From a checkpoint of a small image VAE.
Data: trained on photos of plants, animals and fungi (iNaturalist), 155796 training examples.
Rows from block 2 of the decoder of a small image VAE, named by matrix and row number. Rows with one number belong to one channel. Each number is 128 + 24 x the weight over its row's rms, rounded and kept within 0 to 255. All counts start at 0.
After each channel's rows are labels from the 100 images, of 14976, where the channel reaches its highest value: "top examples" is what is common among them; "colour at peak" is the nearest of a few named colours to the mean colour under the peak. Only what is clearly more common there than usual is listed. The data: photos of plants, animals and fungi (iNaturalist).
# convs0: first 3x3 conv (decoder.decb.0.0.convs.0.weight, 64x64x3x3, each kernel summed), inputs 0-63
# convs1: second 3x3 conv (decoder.decb.0.0.convs.1.weight, 64x64x3x3, transposed, each kernel summed), outputs 0-63

convs0.2 [124 167  82 107 138  93 109 131 147 131 117 116 122 133 143  97 154 134 197  83 102  91 118 150 126 124  82 125 135  99 119 121 138 117 140 136 105 167 131  93 106 177 136 138 133 163 131 127  98 110 136 150 143 112 125 101 114 132 105 142  92  99 126 172]
convs1.2 [111 170 174 129  71 142 131 129 113 101 146 139 161 105 103 157 101 142 119 158 155 146 178 161 137 109 168 114 138 139 147 139 131 128 135 133 133 110 130 139 143 109 146 114  87  95 165 153 143 117  89  95 121 132 147 101 134 142 130  76 141 144 106  98]
top examples: order Passeriformes
colour at peak: white

convs0.9 [157 161 126 122  87 138 122 108 110  92 127 113 104 115 175 121  99  75 141 142 162 134  89 144 107  90  94 165 120 143  99 176 126  90 111 144  94 135  94 166 122 131 153 117 116 144 144 138 116 117 140 137  81 141 119 119 123 139  86 135 119 107 117 132]
convs1.9 [ 91 170 121  93 134 120 102 139 103 136 127 131 126 149 135 143 167 102 130 142 131 127 137  75 149 135 116  78 142 171 131 113 118 108 165 125 163 111 117 119 112 130 115 117 113  94 145 129 166 127 121 153 196 149  98 165 153 109 152 124 159 156 156 123]
top examples: class Aves; order Passeriformes
colour at peak: white

convs0.22 [159 100 144 179 122 136 143  97 128 178 121 141 130 158 132 123 131 119 169 135 100 111 125 123 118 140 100 149 120 133 137  86 119 132 141 158 211 151 167 115 114 104  96 138 106 128 128 151 169 104 157 134 145  90 154 109 104 126 129 158 118 124 112 132]
convs1.22 [125 170 129  55 147 128 122 132 101 107 116 107 118  92  96 147 124 130  77 109 143 115 132 122 133 136 126 101 156  98  68 133 137 152 130 124  73 151 144 134 133 149 180 133 165 116 149 103 115 150 108 123 103 126 141 138 123 148 106 108 154 125 152 145]
top examples: phylum Arthropoda; class Insecta
colour at peak: yellow

convs0.20 [139 121 134 141  97 113  93 118 127 159 176 147 110 143 126 118 135 134 123 115 159 101 105 115 113 150 100 107  85 139 161 105 131 103 141 129 123 163 144 151 150  80  96 106 116  75 136 117  83 118 159 142  96 110 125 100 158 180 107 105 137 146 148 105]
convs1.20 [116 101 112 105 129 132  88 141 130 122 141 181  65 119 130 131 145 151 114 142  91 126 121 168 110 131 116 136 123  86 145 134 141  81 129 142 107 133 125 126 130 173 127 129 120 175 143 129 150 112 119 134 123 132 128 127  61 107 120 172 171  93 157 140]
top examples: order Passeriformes
colour at peak: brown; black

convs0.36 [125 145 116 121 138  97  88 166 139 100 145 150 145 113 131 141 135 145  88  98 134 103 115 110 109 130 170 115 134 135 153 108 135 148 137 100 136 133 129 115 184 101 159 122 155 153 125 126  83 157 103  71 150 131 177 159 116  98 140 131 121 123 120 181]
convs1.36 [146 127 132  87 113 149 153 127  91 150 141  90  93 141 116 109 120  86 155 152 111 125 151 132 112 150 104 133  96 121 123 153 150 119 127 130 135 133 125 132  86 169 118 157 148  66 122 121 167 111 139 190 125 110  87 125 131 119 124 143 132  99 167  93]
top examples: phylum Arthropoda; class Insecta
colour at peak: yellow

convs0.28 [142 115 126 111 112  81 139 104 156 151 147 115  43 120 143 112 127  86 126 146 128 157 132 153 109 129 142  97  81 159 167 121 120  74 120 127 157 142 129 155 130  88 108 100 115 100 152 131 134 114 150 137 168 153 125 130 111 146 125 129 116 151 128 109]
convs1.28 [128 157 133 161  91 126 121 135  76 112 179 112 187 135 154 116 126 121 153 141 112 126  95 120 141 157 103 115 145  74 132 163 150 173 116 140 106 130 128 112 116 156 126 151 140 125  92 129 153 119 129 132  89  99 146 132 120 119 113 100 135  87 112 169]
top examples: order Passeriformes
colour at peak: white

convs0.55 [120 122  90 170 121 136 170 142 146 162  72 144 101 112 110 139 134 121 149 131  95 105 128  95 122 135  97 135 135 141 122 156 163 144 168  88 196  94 111 169 115 123 141 110 128 140 109 145 114 121 110 101 136 110 105 119 151 113 112 153 117 163 157 131]
convs1.55 [139 118 149 109 133 144 107 126 122  67 151  96 113 133 117 139 166 171 110 115 116 131  95 155 124 134 167 154 119  77 143 135  91 153 121 138  64 143 142 111 155 122 106 143 124 127 149 106 166 136 149 139 124 138 160 145 114  88 113 110 146  96  84 127]
top examples: phylum Arthropoda; class Insecta; order Diptera; family: Syrphidae
colour at peak: yellow

convs0.10 [143 141 134 138 129  55 124 121 136 118 116 114 124  82 185 165 139 116 149 108 100 134 108 151  88 115 121 136 137 149 122 109 126 117 139 119 118 152 111 170 115 179 148 128 127 149 119 103 143 106 126 116 172 159 143 122 129 117 147  75 112 134 106 179]
convs1.10 [115 126 127 118 138 175 123 134 103 141 163 140 144 146 107 105 103 143 120 164 165 126 148 128 130  90 155 114 167  93 130 168 117 158 123 162 138  98 138 132 160 100  91 103 127 127 116 146 114 146  92 108  96 124 134 166 165 127 134 193 130 116 108  92]
top examples: phylum Arthropoda; class Insecta; order Diptera; family: Syrphidae
colour at peak: yellow; orange

convs0.60 [153 132 137 172 137 133 133 182 133 173 123 120 110 155 157 158 136 129 162 115 158 136 127 142 189 137 145 135 135 122 107 126  93 122 167 103 210 140 159 108 128 156 126 145 143 126 133 141 122 134 118 123 125 183 104 122 140 115 150 127 122 155 137 110]
convs1.60 [ 85 128 114 130 134 145 128 145 103 101 121 162 165  95 115 129 117 132 112 105 162 131  98 126 121 148 129 155 102 127 166 142 218 115 121 169  69 111 109 151 124 101 126  98 116 130 148 105 114 123 138 157 133 134 152 127  90 134 121 110 158 122 122 150]
top examples: phylum Arthropoda; class Insecta; order Diptera; family: Syrphidae
colour at peak: yellow