From a checkpoint of a small image VAE.
Model: 48-pixel images, encoder norm layernorm, encoder activation gelu, encoder patch size [4, 4], encoder layers 8, encoder width 128, decoder norm batchnorm, decoder activation leaky_relu.
Rows from block 1 of the decoder of a small image VAE, named by matrix and row number. Rows with one number belong to one channel. Each number is 128 + 32 x the weight over its row's rms, rounded and kept within 0 to 255. All counts start at 0. Numbers have three digits each.
After each channel's rows are labels from the 100 images, of 14976, where the channel reaches its highest value: "responds to" is what is common among them. Only what is clearly more common there than usual is listed. The data: photos of plants, animals and fungi (iNaturalist). In brackets: how many of the 100, against the usual share in percent.
# convs0: first 3x3 conv (decoder.mid.1.convs.0.weight, 128x128x3x3, each kernel summed), inputs 0-127
# convs1: second 3x3 conv (decoder.mid.1.convs.1.weight, 128x128x3x3, transposed, each kernel summed), outputs 0-127

convs0.38:149159150134140149135107153125111168093089116155111117130118135104129115127141215121119077142068124090143117096110096127146100104158166178063104126129145145169104116102111116135092126097191127136143161106190084186107098141166175104112105109183115103166126103114076028123173168017117098085134115090130105135131145137120121167154154124131139113161033104133100162074113143166130098141104
convs1.38:128093165120114109191089140157192098096106131137124118148163133177165132074101067116143179145096190101092092101157056149133103163154144162117158151099120106091104149158089140148139122144101099106141126096088175138167096118128121118095112103159133121092084190127146188130119127156177194146126169122173121112144118131136139126133059159132136201052092081141077119116125206117098102087160
responds to: class Insecta (70 vs 29.2); phylum Arthropoda (70 vs 30.9)

convs0.51:144150110153072027163088152137088153126114101153086128142133138049135125114125187168171118144059103036096139121145118165129147097114132097136116115112119130149132123174102143136098123140120159122114140133145126130150111134109107144143103053147034154078100151105119124132153114120102011177134118035146140164110140141078118132131116119128081099145097106120122117141144151185123130106176
convs1.51:069155170070168118150138137142152068116173176129127143064131095163096145159123089125106103153208105211106099154115122144148063111106143125118119153120096119152135095153057153124139118143106048103146142090086133122156089115123140116122101159124213078148169105112095105100138152088125162168155124148104095099129080140161130182108124134118183171100095139081122125090129127115127134219106
responds to: order Passeriformes (57 vs 24.9)

convs0.72:170125115151120062143088100159097136120119167138106134125181124089108146127079135113141106130114129141070156118112080147132136110113135127193108097146142130147139145116110116169166093140153122094159114104126175060149119188061065130132133047125021137156121127117154146135117135143114011131087110055173147156144144136086128108128129124150070107129175093096166101122163105174172158120142
convs1.72:125157122093130151116138080117081101110145165119129124166129149123127131095169132108162103104106143143181162101195164118140100169160126155111159139156161147092103144120148116090119183134109169096087172131130104255109128106188159120105074200147175127172198121126123127131105151066142176185143129144071121090164139138153132120101144102093133116073105174107096125147142093091073141073141
responds to: order Passeriformes (53 vs 24.9)

convs0.36:123089100146131075086106117129149147073182137083151132117147131042142137101125155148158144124182090099079127095129025121131134134122135135181089119158125126133144142128092100118133108137116123051115072114137154068122146100098160136158102079111056093090127175147107187143154180117179048127113119084175185133099142122124103143119130156150082117072115101129140078140132160148087150173138
convs1.36:119116094159130179170097125106136107136098145114165075150101135154109125197134176073107074159133107141158142040118167128136115130143146106197159160122146145205084119064186135060146160139095092132102181097176109212100092112084109143117142162145118138197116092140080122128087106133132147166112081171158117142117151164134083129143130109124140159136108143102129172108148153126200096106131
responds to: order Passeriformes (52 vs 24.9)

convs0.6:096138145191088079184086073110219160155139130114132105117116112132138090136092179176110143081103094096058136147086087106156129180110145119128086104115121122100158159101085097097122132130091135120130145143128132151118117137090106113179121035114101106039093148141087086120150131123142081215173089147097127140136134113168104144094128104122086111159091152181170124168124090095116159122137
convs1.6:124134086095148171135111128100062096129072135103083142108100151143128130144162118094149092150133129092195114123206148126114103140180080122123158137151126146112103051154116152107159192133163061152137097109155125098124136108041128148059135162120120095194149090074103123135107104144099123075141102116150086176149131121143133097154111108105162153126113146054123121034114189174129111153130
responds to: class Aves (87 vs 55); order Passeriformes (62 vs 24.9)

convs0.116:148124121147067147097166148085173146118108076121153116091113106042131139148125154162076127094126152082092119096084143155121160139152087126173077074107099117092097139149066163095102122202122124079176095144120145124072138084114097109146115089130121102091114129086090182147138130096116140122177061120183147181134206073102101118080150148136135170126107150148130097125147073091144159110157
convs1.116:075121108137176102109064162123127087178168099114148115074138135182145101124129195091129133133062113137126101112072127068089083109133131084086179114106134152132136122095140099160130119093102132148116113055160112168126153121101124119065140190126129132126064105085102080144164125179140140137217076123117079088138132133174152111112116146088091170057140132156186119155117128144115083131098
responds to: order Passeriformes (50 vs 24.9)

convs0.53:096120150113156155120130059142162100110149138112093136152176164086125139095125135114170094144109123095125125120123130128146130157094087142119143132104084135141151131134141077110098107141123144068135166112119113057104168117143135100148122064116094119097157158130146130143142156130113102133133142072110127162163196096000137127114113150113120167048183136118128143124120128144110132115194
convs1.53:183124101086126070114086122095093166169137125114044090083133081083103075124117101167099129070142094127087142136159069132131157084132176153144118123121109170141068107069155152154169107147090144190150145169085119169166121108128157170118176137155092126149161161163102172153158169114129128130148060180161097136087117180105105167146149180162131120105136142099130111092125080103159122174137
responds to: order Passeriformes (54 vs 24.9)

convs0.20:120137168161113151115098127117165076143171158105140127072128098177101054142127105167121116161156133115136137150107077104106110146137148162076167087092121180116087082098081082143173149112114062139184144146072063117158112140144084110145126141145140142178125090138124087140114116096112104125136080171092093060113103072219164129124141130108106140164058102125129172051120093114113153148143
convs1.20:139101119113088136120096104131138156127102110113106071187114128121165166181179119169098163098085142130141122099113105100146115146105168125119063137129067140085158128114151107167127117156118099149132143172193122091151129114117127156134173130143155157109134169132173193130164126176121102119174174157164170151136162138002098133124108104152118124220142199200125143167101119138114148189113
responds to: phylum Arthropoda (63 vs 30.9); class Insecta (62 vs 29.2)

convs0.99:066174123101101194151103104091200153150142131141125140192138109145159146145112148138044120163074127146119193096138166066097120104089100162137081146165145105087141116117119084118140165083107165133105112110112101166130147115157135164091136144154130199056124126148130126162163135204139119083159077126102126117121179072122121078127134139129132121068158082135142174163161165086076108118113
convs1.99:098071151172133134094161097085102149116112114101110186071171142106058149123120186168087137106195140143135115081154095158075171167105149106124155134106094163163113164165125137159200125124134096169128135120138082158123112123080097106158132140111092128197182074131108125157109060092104108160161072155121118087175144121044093138127160112133106108167168146116163143127090079158132131100121
responds to: order Passeriformes (69 vs 24.9)

convs0.118:165104129147074108123167066130131123123162105163079132121159124102162118131096138123187168140123075121073104136157023080131100161148015146064142103136107162103119159133151114140112121133018144124117122133115136088127149108167126125133148124143125100141135117113143157135097128111139125177175116106111157144106157103125115167123144109043070134138122124093153082105138162118136185041136
convs1.118:110108170151115212158180088137079101104128104140202132134164158210132117126122156102099128146120096129141117114112134127131175122112152114171070167152195067107138146140094097131199174140157160150109104102112145184095111083067137135090103114079078137141098114139100132090140103204135129110108173155119106080142143153160124125140118187199158091137106134152134125067100169146093138146089
responds to: order Passeriformes (55 vs 24.9)

convs0.47:179142096143108105143088080128129130100155174143066115115097042102092110182107079135111106116142139168096079120121045104111098144134147137070109103124161140103134130132166130168128151165131145161154085196170145161135123157161063132117119071154125117150113097109104166139077162078138137118161127135147174085101120135142157182119161098118067134161185144068169123136093092048129146085108
convs1.47:143143140138096140118107125131110107089149107138154173105199183134126088065119181168101156104103120103132166127147174126118199089090087144182173135112132125150099133119107086101189073137116101135069105098180073105133146113130175076131159111155086189104145140107099096154098125162125115107152044071076126190147152112083133098146134122146106127083109130178104186075141093098112109127100
responds to: class Aves (90 vs 55); order Passeriformes (56 vs 24.9)

convs0.17:069104183121132119107141132153146080094159136122132156079076133170140134114187116117103102084170099069160152142115070160071125098156153161077186116108111163163112058118099122111137084097154055135123118094128082145157106092166130134116112154109160128128201114110088071122096160121118230059097129137122106117150157104122110141141090136108123144155113121126108137055105133121058122107164
convs1.17:158087100122168118147121117178091163133176188118119073108153171128131136145107165104200150176136123152169086153133105099201109116098117100101129153112141118051093132147095103116084206153140156145107115117162120099158098184078076129137135110129046149137071091117121100117150123124104102061182147147185080088128122128164108136090090090131133072138104123127157162140180107159156092157152
responds to: phylum Arthropoda (64 vs 30.9); class Insecta (63 vs 29.2)

convs0.29:127122135118152136126110138118125135105139140113085117134057146138179079153130138130016114139156170138118117064089096105098056098124201060090127127135135126122116106132172048166130122136183073112096101109157083181133077133156067115122081144148127146132124125131058139115109151056123153086128133131138189107121133149155142184114162076174085147181112111142111131123104092157138139136161
convs1.29:119154156125160109158117135132131087079120181149188119122157176111099138095122108119123098145094074115140134158078121142155177138155061134119152131154143127117142101157100119141094111123113143162179116160102175145128078100145168102153173170096093124111113115129134110171182136158130056213108132108142132093182139069125111134198101180108217098035142125132133147088178176084120161146126
responds to: order Lepidoptera (31 vs 13.7)

convs0.95:081154128174075107169086111127129150151140163151124101152116063102147088110109139134150122100131073123097122139105110098108118107146127083095085111139159122125178132123106157119116089103148119148093127121133099187162122129126139132169090078175086104071133147146098040120141139107135081188231125123105101071110072093152124164130136097097020094164066166119178118166140120114113142112110
convs1.95:120126157081181062159178106090111140076132171133082150164107154156175112084108082166090108129197186093097135167115114171111128138183114125058182133132116105132094121152139188148109139095111102104108144157098155118076116161101141141144118142110106139132160076115156140098091110106093146158037141173159114142182129157046123174118125174150189144136143118125085122155137121128168119105177
responds to: order Passeriformes (51 vs 24.9)

convs0.106:151137153128116088103135155146191103084078066163140094110138095098143114134114130133121121064057161072165078079124114107129070130138185143103112122111121128164092122137154082159164141127130114140090063140140106116140107124116083160127143118123110172145154103056090155123148117164093092152119132070121046095128162163159096160116103068194109148161134060123090071084106140172166106136097
convs1.106:137165096109114100179134105104099094158155146088112139051140152136098157130115133163155133176117114133110159126150096160138137091166096125157117135183148079051101181112068181154178134145177107108138094143137123117134137156139148104120144143134124144140063103089170138138121109148161138137154099133161108156145120107091142054146098163103176150043147155098183177112189092055039134111150
responds to: class Insecta (70 vs 29.2); phylum Arthropoda (70 vs 30.9); order Lepidoptera (34 vs 13.7)

convs0.22:110138159166092065171120112116092123129160191167117140140132118085118147086121139113122116148095088150097145140130021092108105125145055090160121114127105150125126116133105150149103120118133143107175110118145122170155137142044134127108121036134079096159089130148135102191134156061119079102100143076168165164126135152090098157173134156102090128149155100088167119128138136073167134050175
convs1.22:171099081120166173123108136185114122154104146174142141113106159092172069146147118088173082116154143129160140140129161058142161176126118123198134115111178141088118108125103113145129174114094127108085080091082102106089143110154098116092109161165123189185116105075170151076122077122087123161159097198091096120145078126192104121144119186137082145078082118123172080102120120103152119104120
responds to: order Passeriformes (53 vs 24.9)

convs0.0:163138114156118149070118142080141124157138043174159119165137123126086115150083122141101130078087149109132110148141190117136171085115135123120126116138110181143110152112134142164139093163100169112094118110151148123154126096074009140192089119110147108117048111084146130154124058177125128175139137148145091132100139071168121155115125158182125148164155119150138094158103085074143138061077
convs1.0:126135145139124115133163084193163120099104152082126085149185092087150131092158097165078170117069135143099180071073146166082108127113140135091157095103139116125110125103142141129115155100141170150129142163111108181068143118194125101077146102151102136120139127172075086074195159085137161099134108114166162143143137104100117088202102101128141118123156133203128161158133076132089064140184
responds to: order Passeriformes (51 vs 24.9)

convs0.69:125088146128107153049099119147145129110180167086142129154118112115177133113130146090098095170173085176123159124104000164122092152131111084169149106111083165108106100142115068147131106117104092089143143118063091128144145136126097115127140112125098114096099143143126100144110156080212156051141103143172191118154112106133144111115087124152117089139080145138119172108101112107093150081173
convs1.69:153130165133198114083114099117137139161078119142188108140096142063135134155077098186124107113109167128167119118105200063135137118150136119107131162116084114106160108055183213130129142110132133122100120129096068104103123076147223184135143147082141143104094153110093115102071149173074136140086082110091087092082070113097127142109124162139113096139162109118116146120147133104144086120137
responds to: class Aves (85 vs 55)

convs0.113:104151141194086088125121120097140129123084169120148142173125098158152097090124170197195163175126130098096169089106105073139112142094100157117114109111114127097161158083087128151120101142132107137111149133132050141182109123096119117168117095157079172080076134084094056170111120156135122198159087146075116144116131118158112112140103136128091149079058127084090180141129099196093112104108
convs1.113:112112125114170137142116109132137146142122191134124127160139081129076126153161125000136151072088141144145093178167167086130083122128141153090171126142112160160087097122137086119070158106112158068130177152104110062095165144113148114069118154174151154139195167106135148076165150091116150051096178139116131195114138117117108175125116122083175124154118097169115110128114151146113117137159
responds to: order Passeriformes (66 vs 24.9)

convs0.94:066148154161092088112094122116114070122152164115120148137143184123119076124142162120158105170158100145114097122128097116144145163106053133152156114143087161086116116138107129119112147130080114121109152125085066156118160132060213115098118074125096096181163139106164122137126131107144090109172101014139131135097119101056097127141126137080114155127117129067155137115136175134130072045086
convs1.94:165145099141150151149112112144124151087103114141195087143126164163122146109162088136154201122081140124119128147149162179041090125095168168185082115150138104131149135153126089155160116125153095086123093190110129086078099147244088132123150123160152140132046105089128128112134085184102108152058135116104137185128103127096115102102157162169166109099105129131138122162115075128108144136090
responds to: order Passeriformes (57 vs 24.9)

convs0.33:098121159136106079119134255122110118127126072152125080144097204135174096119167171139038151147086137141143119124118096125149099132134161115096080133092140129112099104103114117142104162088135083117158186090104097181132109152104135117119087115163147103167095094094067078134145164071125146102138163095120142148128116098085139132113175107186144117149044121163095133142119100173127102119153
convs1.33:178130094137162130177111036134136121119095156103183099084096079095108105189100141121166091144120118123133127151119046133102115110198061111113140069151136157089159098174138128148080102114164108133141093098128124075107128105119142174164166180090107119076166199112149156076124144111137193151119109064135092146109115115182152163147074109152149156169132145109121119139149099173125121144157
responds to: phylum Arthropoda (74 vs 30.9); class Insecta (73 vs 29.2); order Lepidoptera (35 vs 13.7)

convs0.77:118139146107100100052094171110100120158139108109128110143126150106109088089148159146004125149167148156146115160069124196144083125105183085131154116141077118121091096088143122133127162116140094118125136132092078167120119170122066076153087142116113147124050102095136128109142128165104154105148172114142128173168130039104147106099114135139116120169076136145131119139159094069088120106197
convs1.77:137114130123202170103130120112169108144147159118124152124128108043163096167156083171168098086079146144114080125130090070093140130138104101051127100137093154163095066145116172122138061102174097131092149097137102113131112115104139151128150136108086098089170170176152122164120118048131095147131123107112121129079095141133165144147131079125063131146198138113109144092108146143192140159049
responds to: class Insecta (60 vs 29.2); phylum Arthropoda (60 vs 30.9)

convs0.21:123088155130107098102104144143119128100123086155117135116147123072162146104155119170143114100095094127143152148098116086080127121124174128163124111085119151187139121081056119113169081103197067134094139125095037061108121076090185151157124097098097143106254117069098105129125108142063129118093077075128097114152101115119116121120082142175179111107113113136139143135129130162123134126137
convs1.21:105121139124125129093159100128216114130175180152102154103101080104073079142142099174144187111120192125144078162125109184204101093145043073114137133128175091102124166152127107138148096135086116135076147097109127147076127134102129121137022119121099119093097156139121116126093108110133150110083160163171149091091137135103091141090114112128072115139113137134092164123158091070108139168148
responds to: phylum Arthropoda (76 vs 30.9); class Insecta (73 vs 29.2); order Lepidoptera (38 vs 13.7)

convs0.67:105093126128072098073099093136136141102093117162171095137084142147150077127148148198044094102083162145141149107080094153116125113088161117119108162135165115158074096085109151098162135115153086165091152113096080073154122159088108114176116156087067145076115146100075115126136141193101115153122143159109097109147092072151106124162096098175084115141058110157105170163119091136129142182141
convs1.67:149111096187132174149191180151134165142134142175099188107131159142060120130117113130149199111090101126104096137145089091167143183119136124114172156122118181109183093159134098143090095110150109114116111135135095120132097135128111140153081084089142130164151128137137174177149103008097138131080157119143100105068081165050118147094166147100135135183133143116161125108086150160182143108131
responds to: phylum Arthropoda (70 vs 30.9); class Insecta (68 vs 29.2); order Lepidoptera (33 vs 13.7)

convs0.87:081148070124097124141128112122140154092131144136137128120071166126146148124158105133016156148223127083143121048077119120125133104147124135193101179100142130113106094121137102125101187104125167135101114150150121111207153136111156152114123151135127136070161173124051158131150175106136123112131135132114140131105134115151112204130109133097149096056074133145122085137102108096036120156103
convs1.87:125101152178123077093149160130129167118134138119128171164128118141127112173113171171134153175127142178071096152115175158089135109053100136146147120109107149129098150152115076133163099097138071133077127122096097137125117144143018096125096113152108100175162065108114108129106125113076166105114083166173105130151114139085120127046092119153093127139144197121151151184135095183153095149204
responds to: order Passeriformes (53 vs 24.9)

convs0.89:109115137147125116141101077086171100154127139142163071152171146157135110172104126099035143129160084149113147098133045129102081154137120046152118159133136089089125128110123091093170101136096128150121120134091162089101179169129066062114152128109119140150084117053188148082154199148142146129134118130168074132157139074107127092124066168155113143115091116122083140134173079107141139106115
convs1.89:099084133077150146126149139108101118087167170156172154129125124106168131122151136132131126108136102101137113104144189106138158121140177066101131140160117144181145129131112150111129163101111186043066165130146118186100073116120108139154149165131141164144169131166129166142058084146153066188101086154107202147077167148209118190160180071135123122153081114121107062121116147121110133139134
responds to: class Aves (88 vs 55); order Passeriformes (52 vs 24.9)

convs0.93:087123130145100134137080081124143120147157163156125173136104139153145094146164100141085140120110105031153139115164069115124162133121061180147124128116118082131156116111092088139145122114088157154121180129140131094137146089112194133126107108147151117116190175147116141125123154162091094155105174074118115109112102143062106148144086164101118137017132096062087118113166108138023100139149
convs1.93:119087152142086168164088127072157146148120129107123163198171084128137134154162124153137100109106110200104117140111144060069121103109133082140084089092130141146095105115165163052125132140143069105075110085089120133112134173112113159121121119115108134124089081099130100090141136149144123091128102157076071140172129112208076115065133105144150174131068137162090161082118124143196122076098
responds to: order Passeriformes (54 vs 24.9)

convs0.81:190162139124137120130136000116184153110187138129101157103105067090140143121138117110154102155181111159063089131126092093098109130128033146150131102113098168126110134172149099161182089122104134125117091149082116060108130114118059100138132141091113137104095158115166207144135120109079076144092122155113126136135125105170133121131151134110128130127162144130136156144085138091095146121097
convs1.81:114100117183075141127155197133099173096123158112106137132146121083136155135106180162117110168166085124124116123127075148147171108148116086114134114116138110109091128113147128109049100125078136143157163110150115117161168157099147112148157112128101085108169105101147137131148131078149185160200131127162130150109187148133139195118076105081014113149147181137117098154197079170128119104195
responds to: order Passeriformes (51 vs 24.9)

convs0.68:145098141141164124087150160114118145088166134147155150128129117024137137112117137102166159064134125100119155151149205154120146080144178149073111119173123157139105129094144106139118063089167099079143110118106103093133059112085157152175120125144094106114189150095036088154116131144108107188143068106100147112108160072126131152117135136149115129108050113158147124110084179161120125183094
convs1.68:112192109108150145193099150124086122131123214110178101130181107169121122137097122131120094164170130147113116160063037123094119169104114140149117098080112097122101092148091113122094126132188163185071063147132164113110170150107121104125165099092111176123080127161109130096149128153132121126129125149089083125149113124134105171106204115149212099138161113089118142109132089168163089075157
responds to: phylum Arthropoda (74 vs 30.9); class Insecta (70 vs 29.2); order Lepidoptera (33 vs 13.7)

convs0.82:104113126081132067174165159117097103099095086142095177138100134088142120059110113105158115174076176094111110145121224109124121069131128159109100160163169161134090112125140171201119149088137106188151118053110135109140080127149150142147112095148118151107193139129116126192124119104107113131126069117056186089113126123118139142173169134129126154143091123109123136085102127164106077106061
convs1.82:097137161160104205161147058159138131085117124099165081142142137152107167159095170128108138083160141087150118175179100136089176165176119140106153155134141152148141135151149101066123152118085124042084076186101102124164097116068127121161113109134078163181081117181139130145138119128154149142160151178075071121133158181163113187131112120129159087122109085181162139113153090107121144143144
responds to: phylum Arthropoda (64 vs 30.9); class Insecta (63 vs 29.2)

convs0.101:166154144129130066153154205143128163126118116146088096089115130153177078143105131118091098089119115144119136229133097170139129093158183062106093080111156168153112101092094148129152101153154097166145148139138057112130083163157144112102076110119123135128107095091053096158099164071114093114077057109202139154131106116122134113118161139185102109180108141123173137132111103136129134087142
convs1.101:086154106078141103120115093116157157116167145148102175147155121092109123136130104123190155150141177160107101129114044159100137088129069112124134135072135115137077156221098162100118126079138105109064141104134096043166141143152095129116132119125165114112160125127152118126088155147125147134100065163066085162181177093096159085162114068169092165174118092145079136099162154154135151105130
responds to: phylum Arthropoda (61 vs 30.9); class Insecta (60 vs 29.2)

convs0.15:113095183098121120066117149116144113135118116146148110147071172139166109092165204126041093115075169162141137075080110054092109143092189100186123149147134074166110122078073105123141178085149038086111135083094077116108142162117130151162142078094110142139098086073103124135108137144129126107130167124099148123133113116122111123118126055161147115126126078130098136167112111164138117147117
convs1.15:121132081182082123114123141096160073124147124083155130062154051073103124100117087169164159108103093158135146127166104154148122147168105141135142114167139202117135145098162086104190123133138157158109134151180086113158122098121114121175076139147093082128153146144127122166173084060147164118162102091135123074089111157174154153129081168100156177110159209102169142073144106104105126165147
responds to: phylum Arthropoda (69 vs 30.9); class Insecta (68 vs 29.2); order Lepidoptera (38 vs 13.7)

convs0.40:159085161098135085111095108137142100113145097112112152110108094095190109124078120142189162067094129122160120135112134106100137130094162169142061123133142150158133125125116140182178054140144133142136121144087123077128110100096161138129119098144114150090121100074126177163116078210132092196152052152029125141151101077159126089136135118131110142135136170124149085117122111128038101164093
convs1.40:130110070142144150080134120110170154166110100114105141119145076136102151128156125163107093140141119151100175120130112127155130109162138117152205120105161122123167108086122159105122155075103133053096142113137100155145089142129095102181132170075144147179143140206159085194149187031107085136128120096134164030089162183126110144135115097140121157080123070161112136125148071095144142131137
responds to: order Lepidoptera (31 vs 13.7)

convs0.112:093133123135103156115100162156138120153132097188177127147163157121141145134159144074121099137052125095173123112104048081082125113106155152154099151124150085169118106092130155080137125153199060148127132064145069119124091185107127173083148144089127117112128107074121113125128104140138061135151170068152120078107121124146107108109145139195173091076055147162116130100142092126172161135078
convs1.112:121106126084135074116125089092115155078142153094085154084142095156108079138108116210094165122177184143092135144137097160099152150113064078121149069123106143115114170181119083206176118108148140148166159157087168152135135132140133101099101114109139116163110123122096147164112160113160139114135087156158161207135168095058137079146147090121082179144166165110096119082103177158108123086132
responds to: phylum Arthropoda (63 vs 30.9); class Insecta (62 vs 29.2); order Lepidoptera (31 vs 13.7)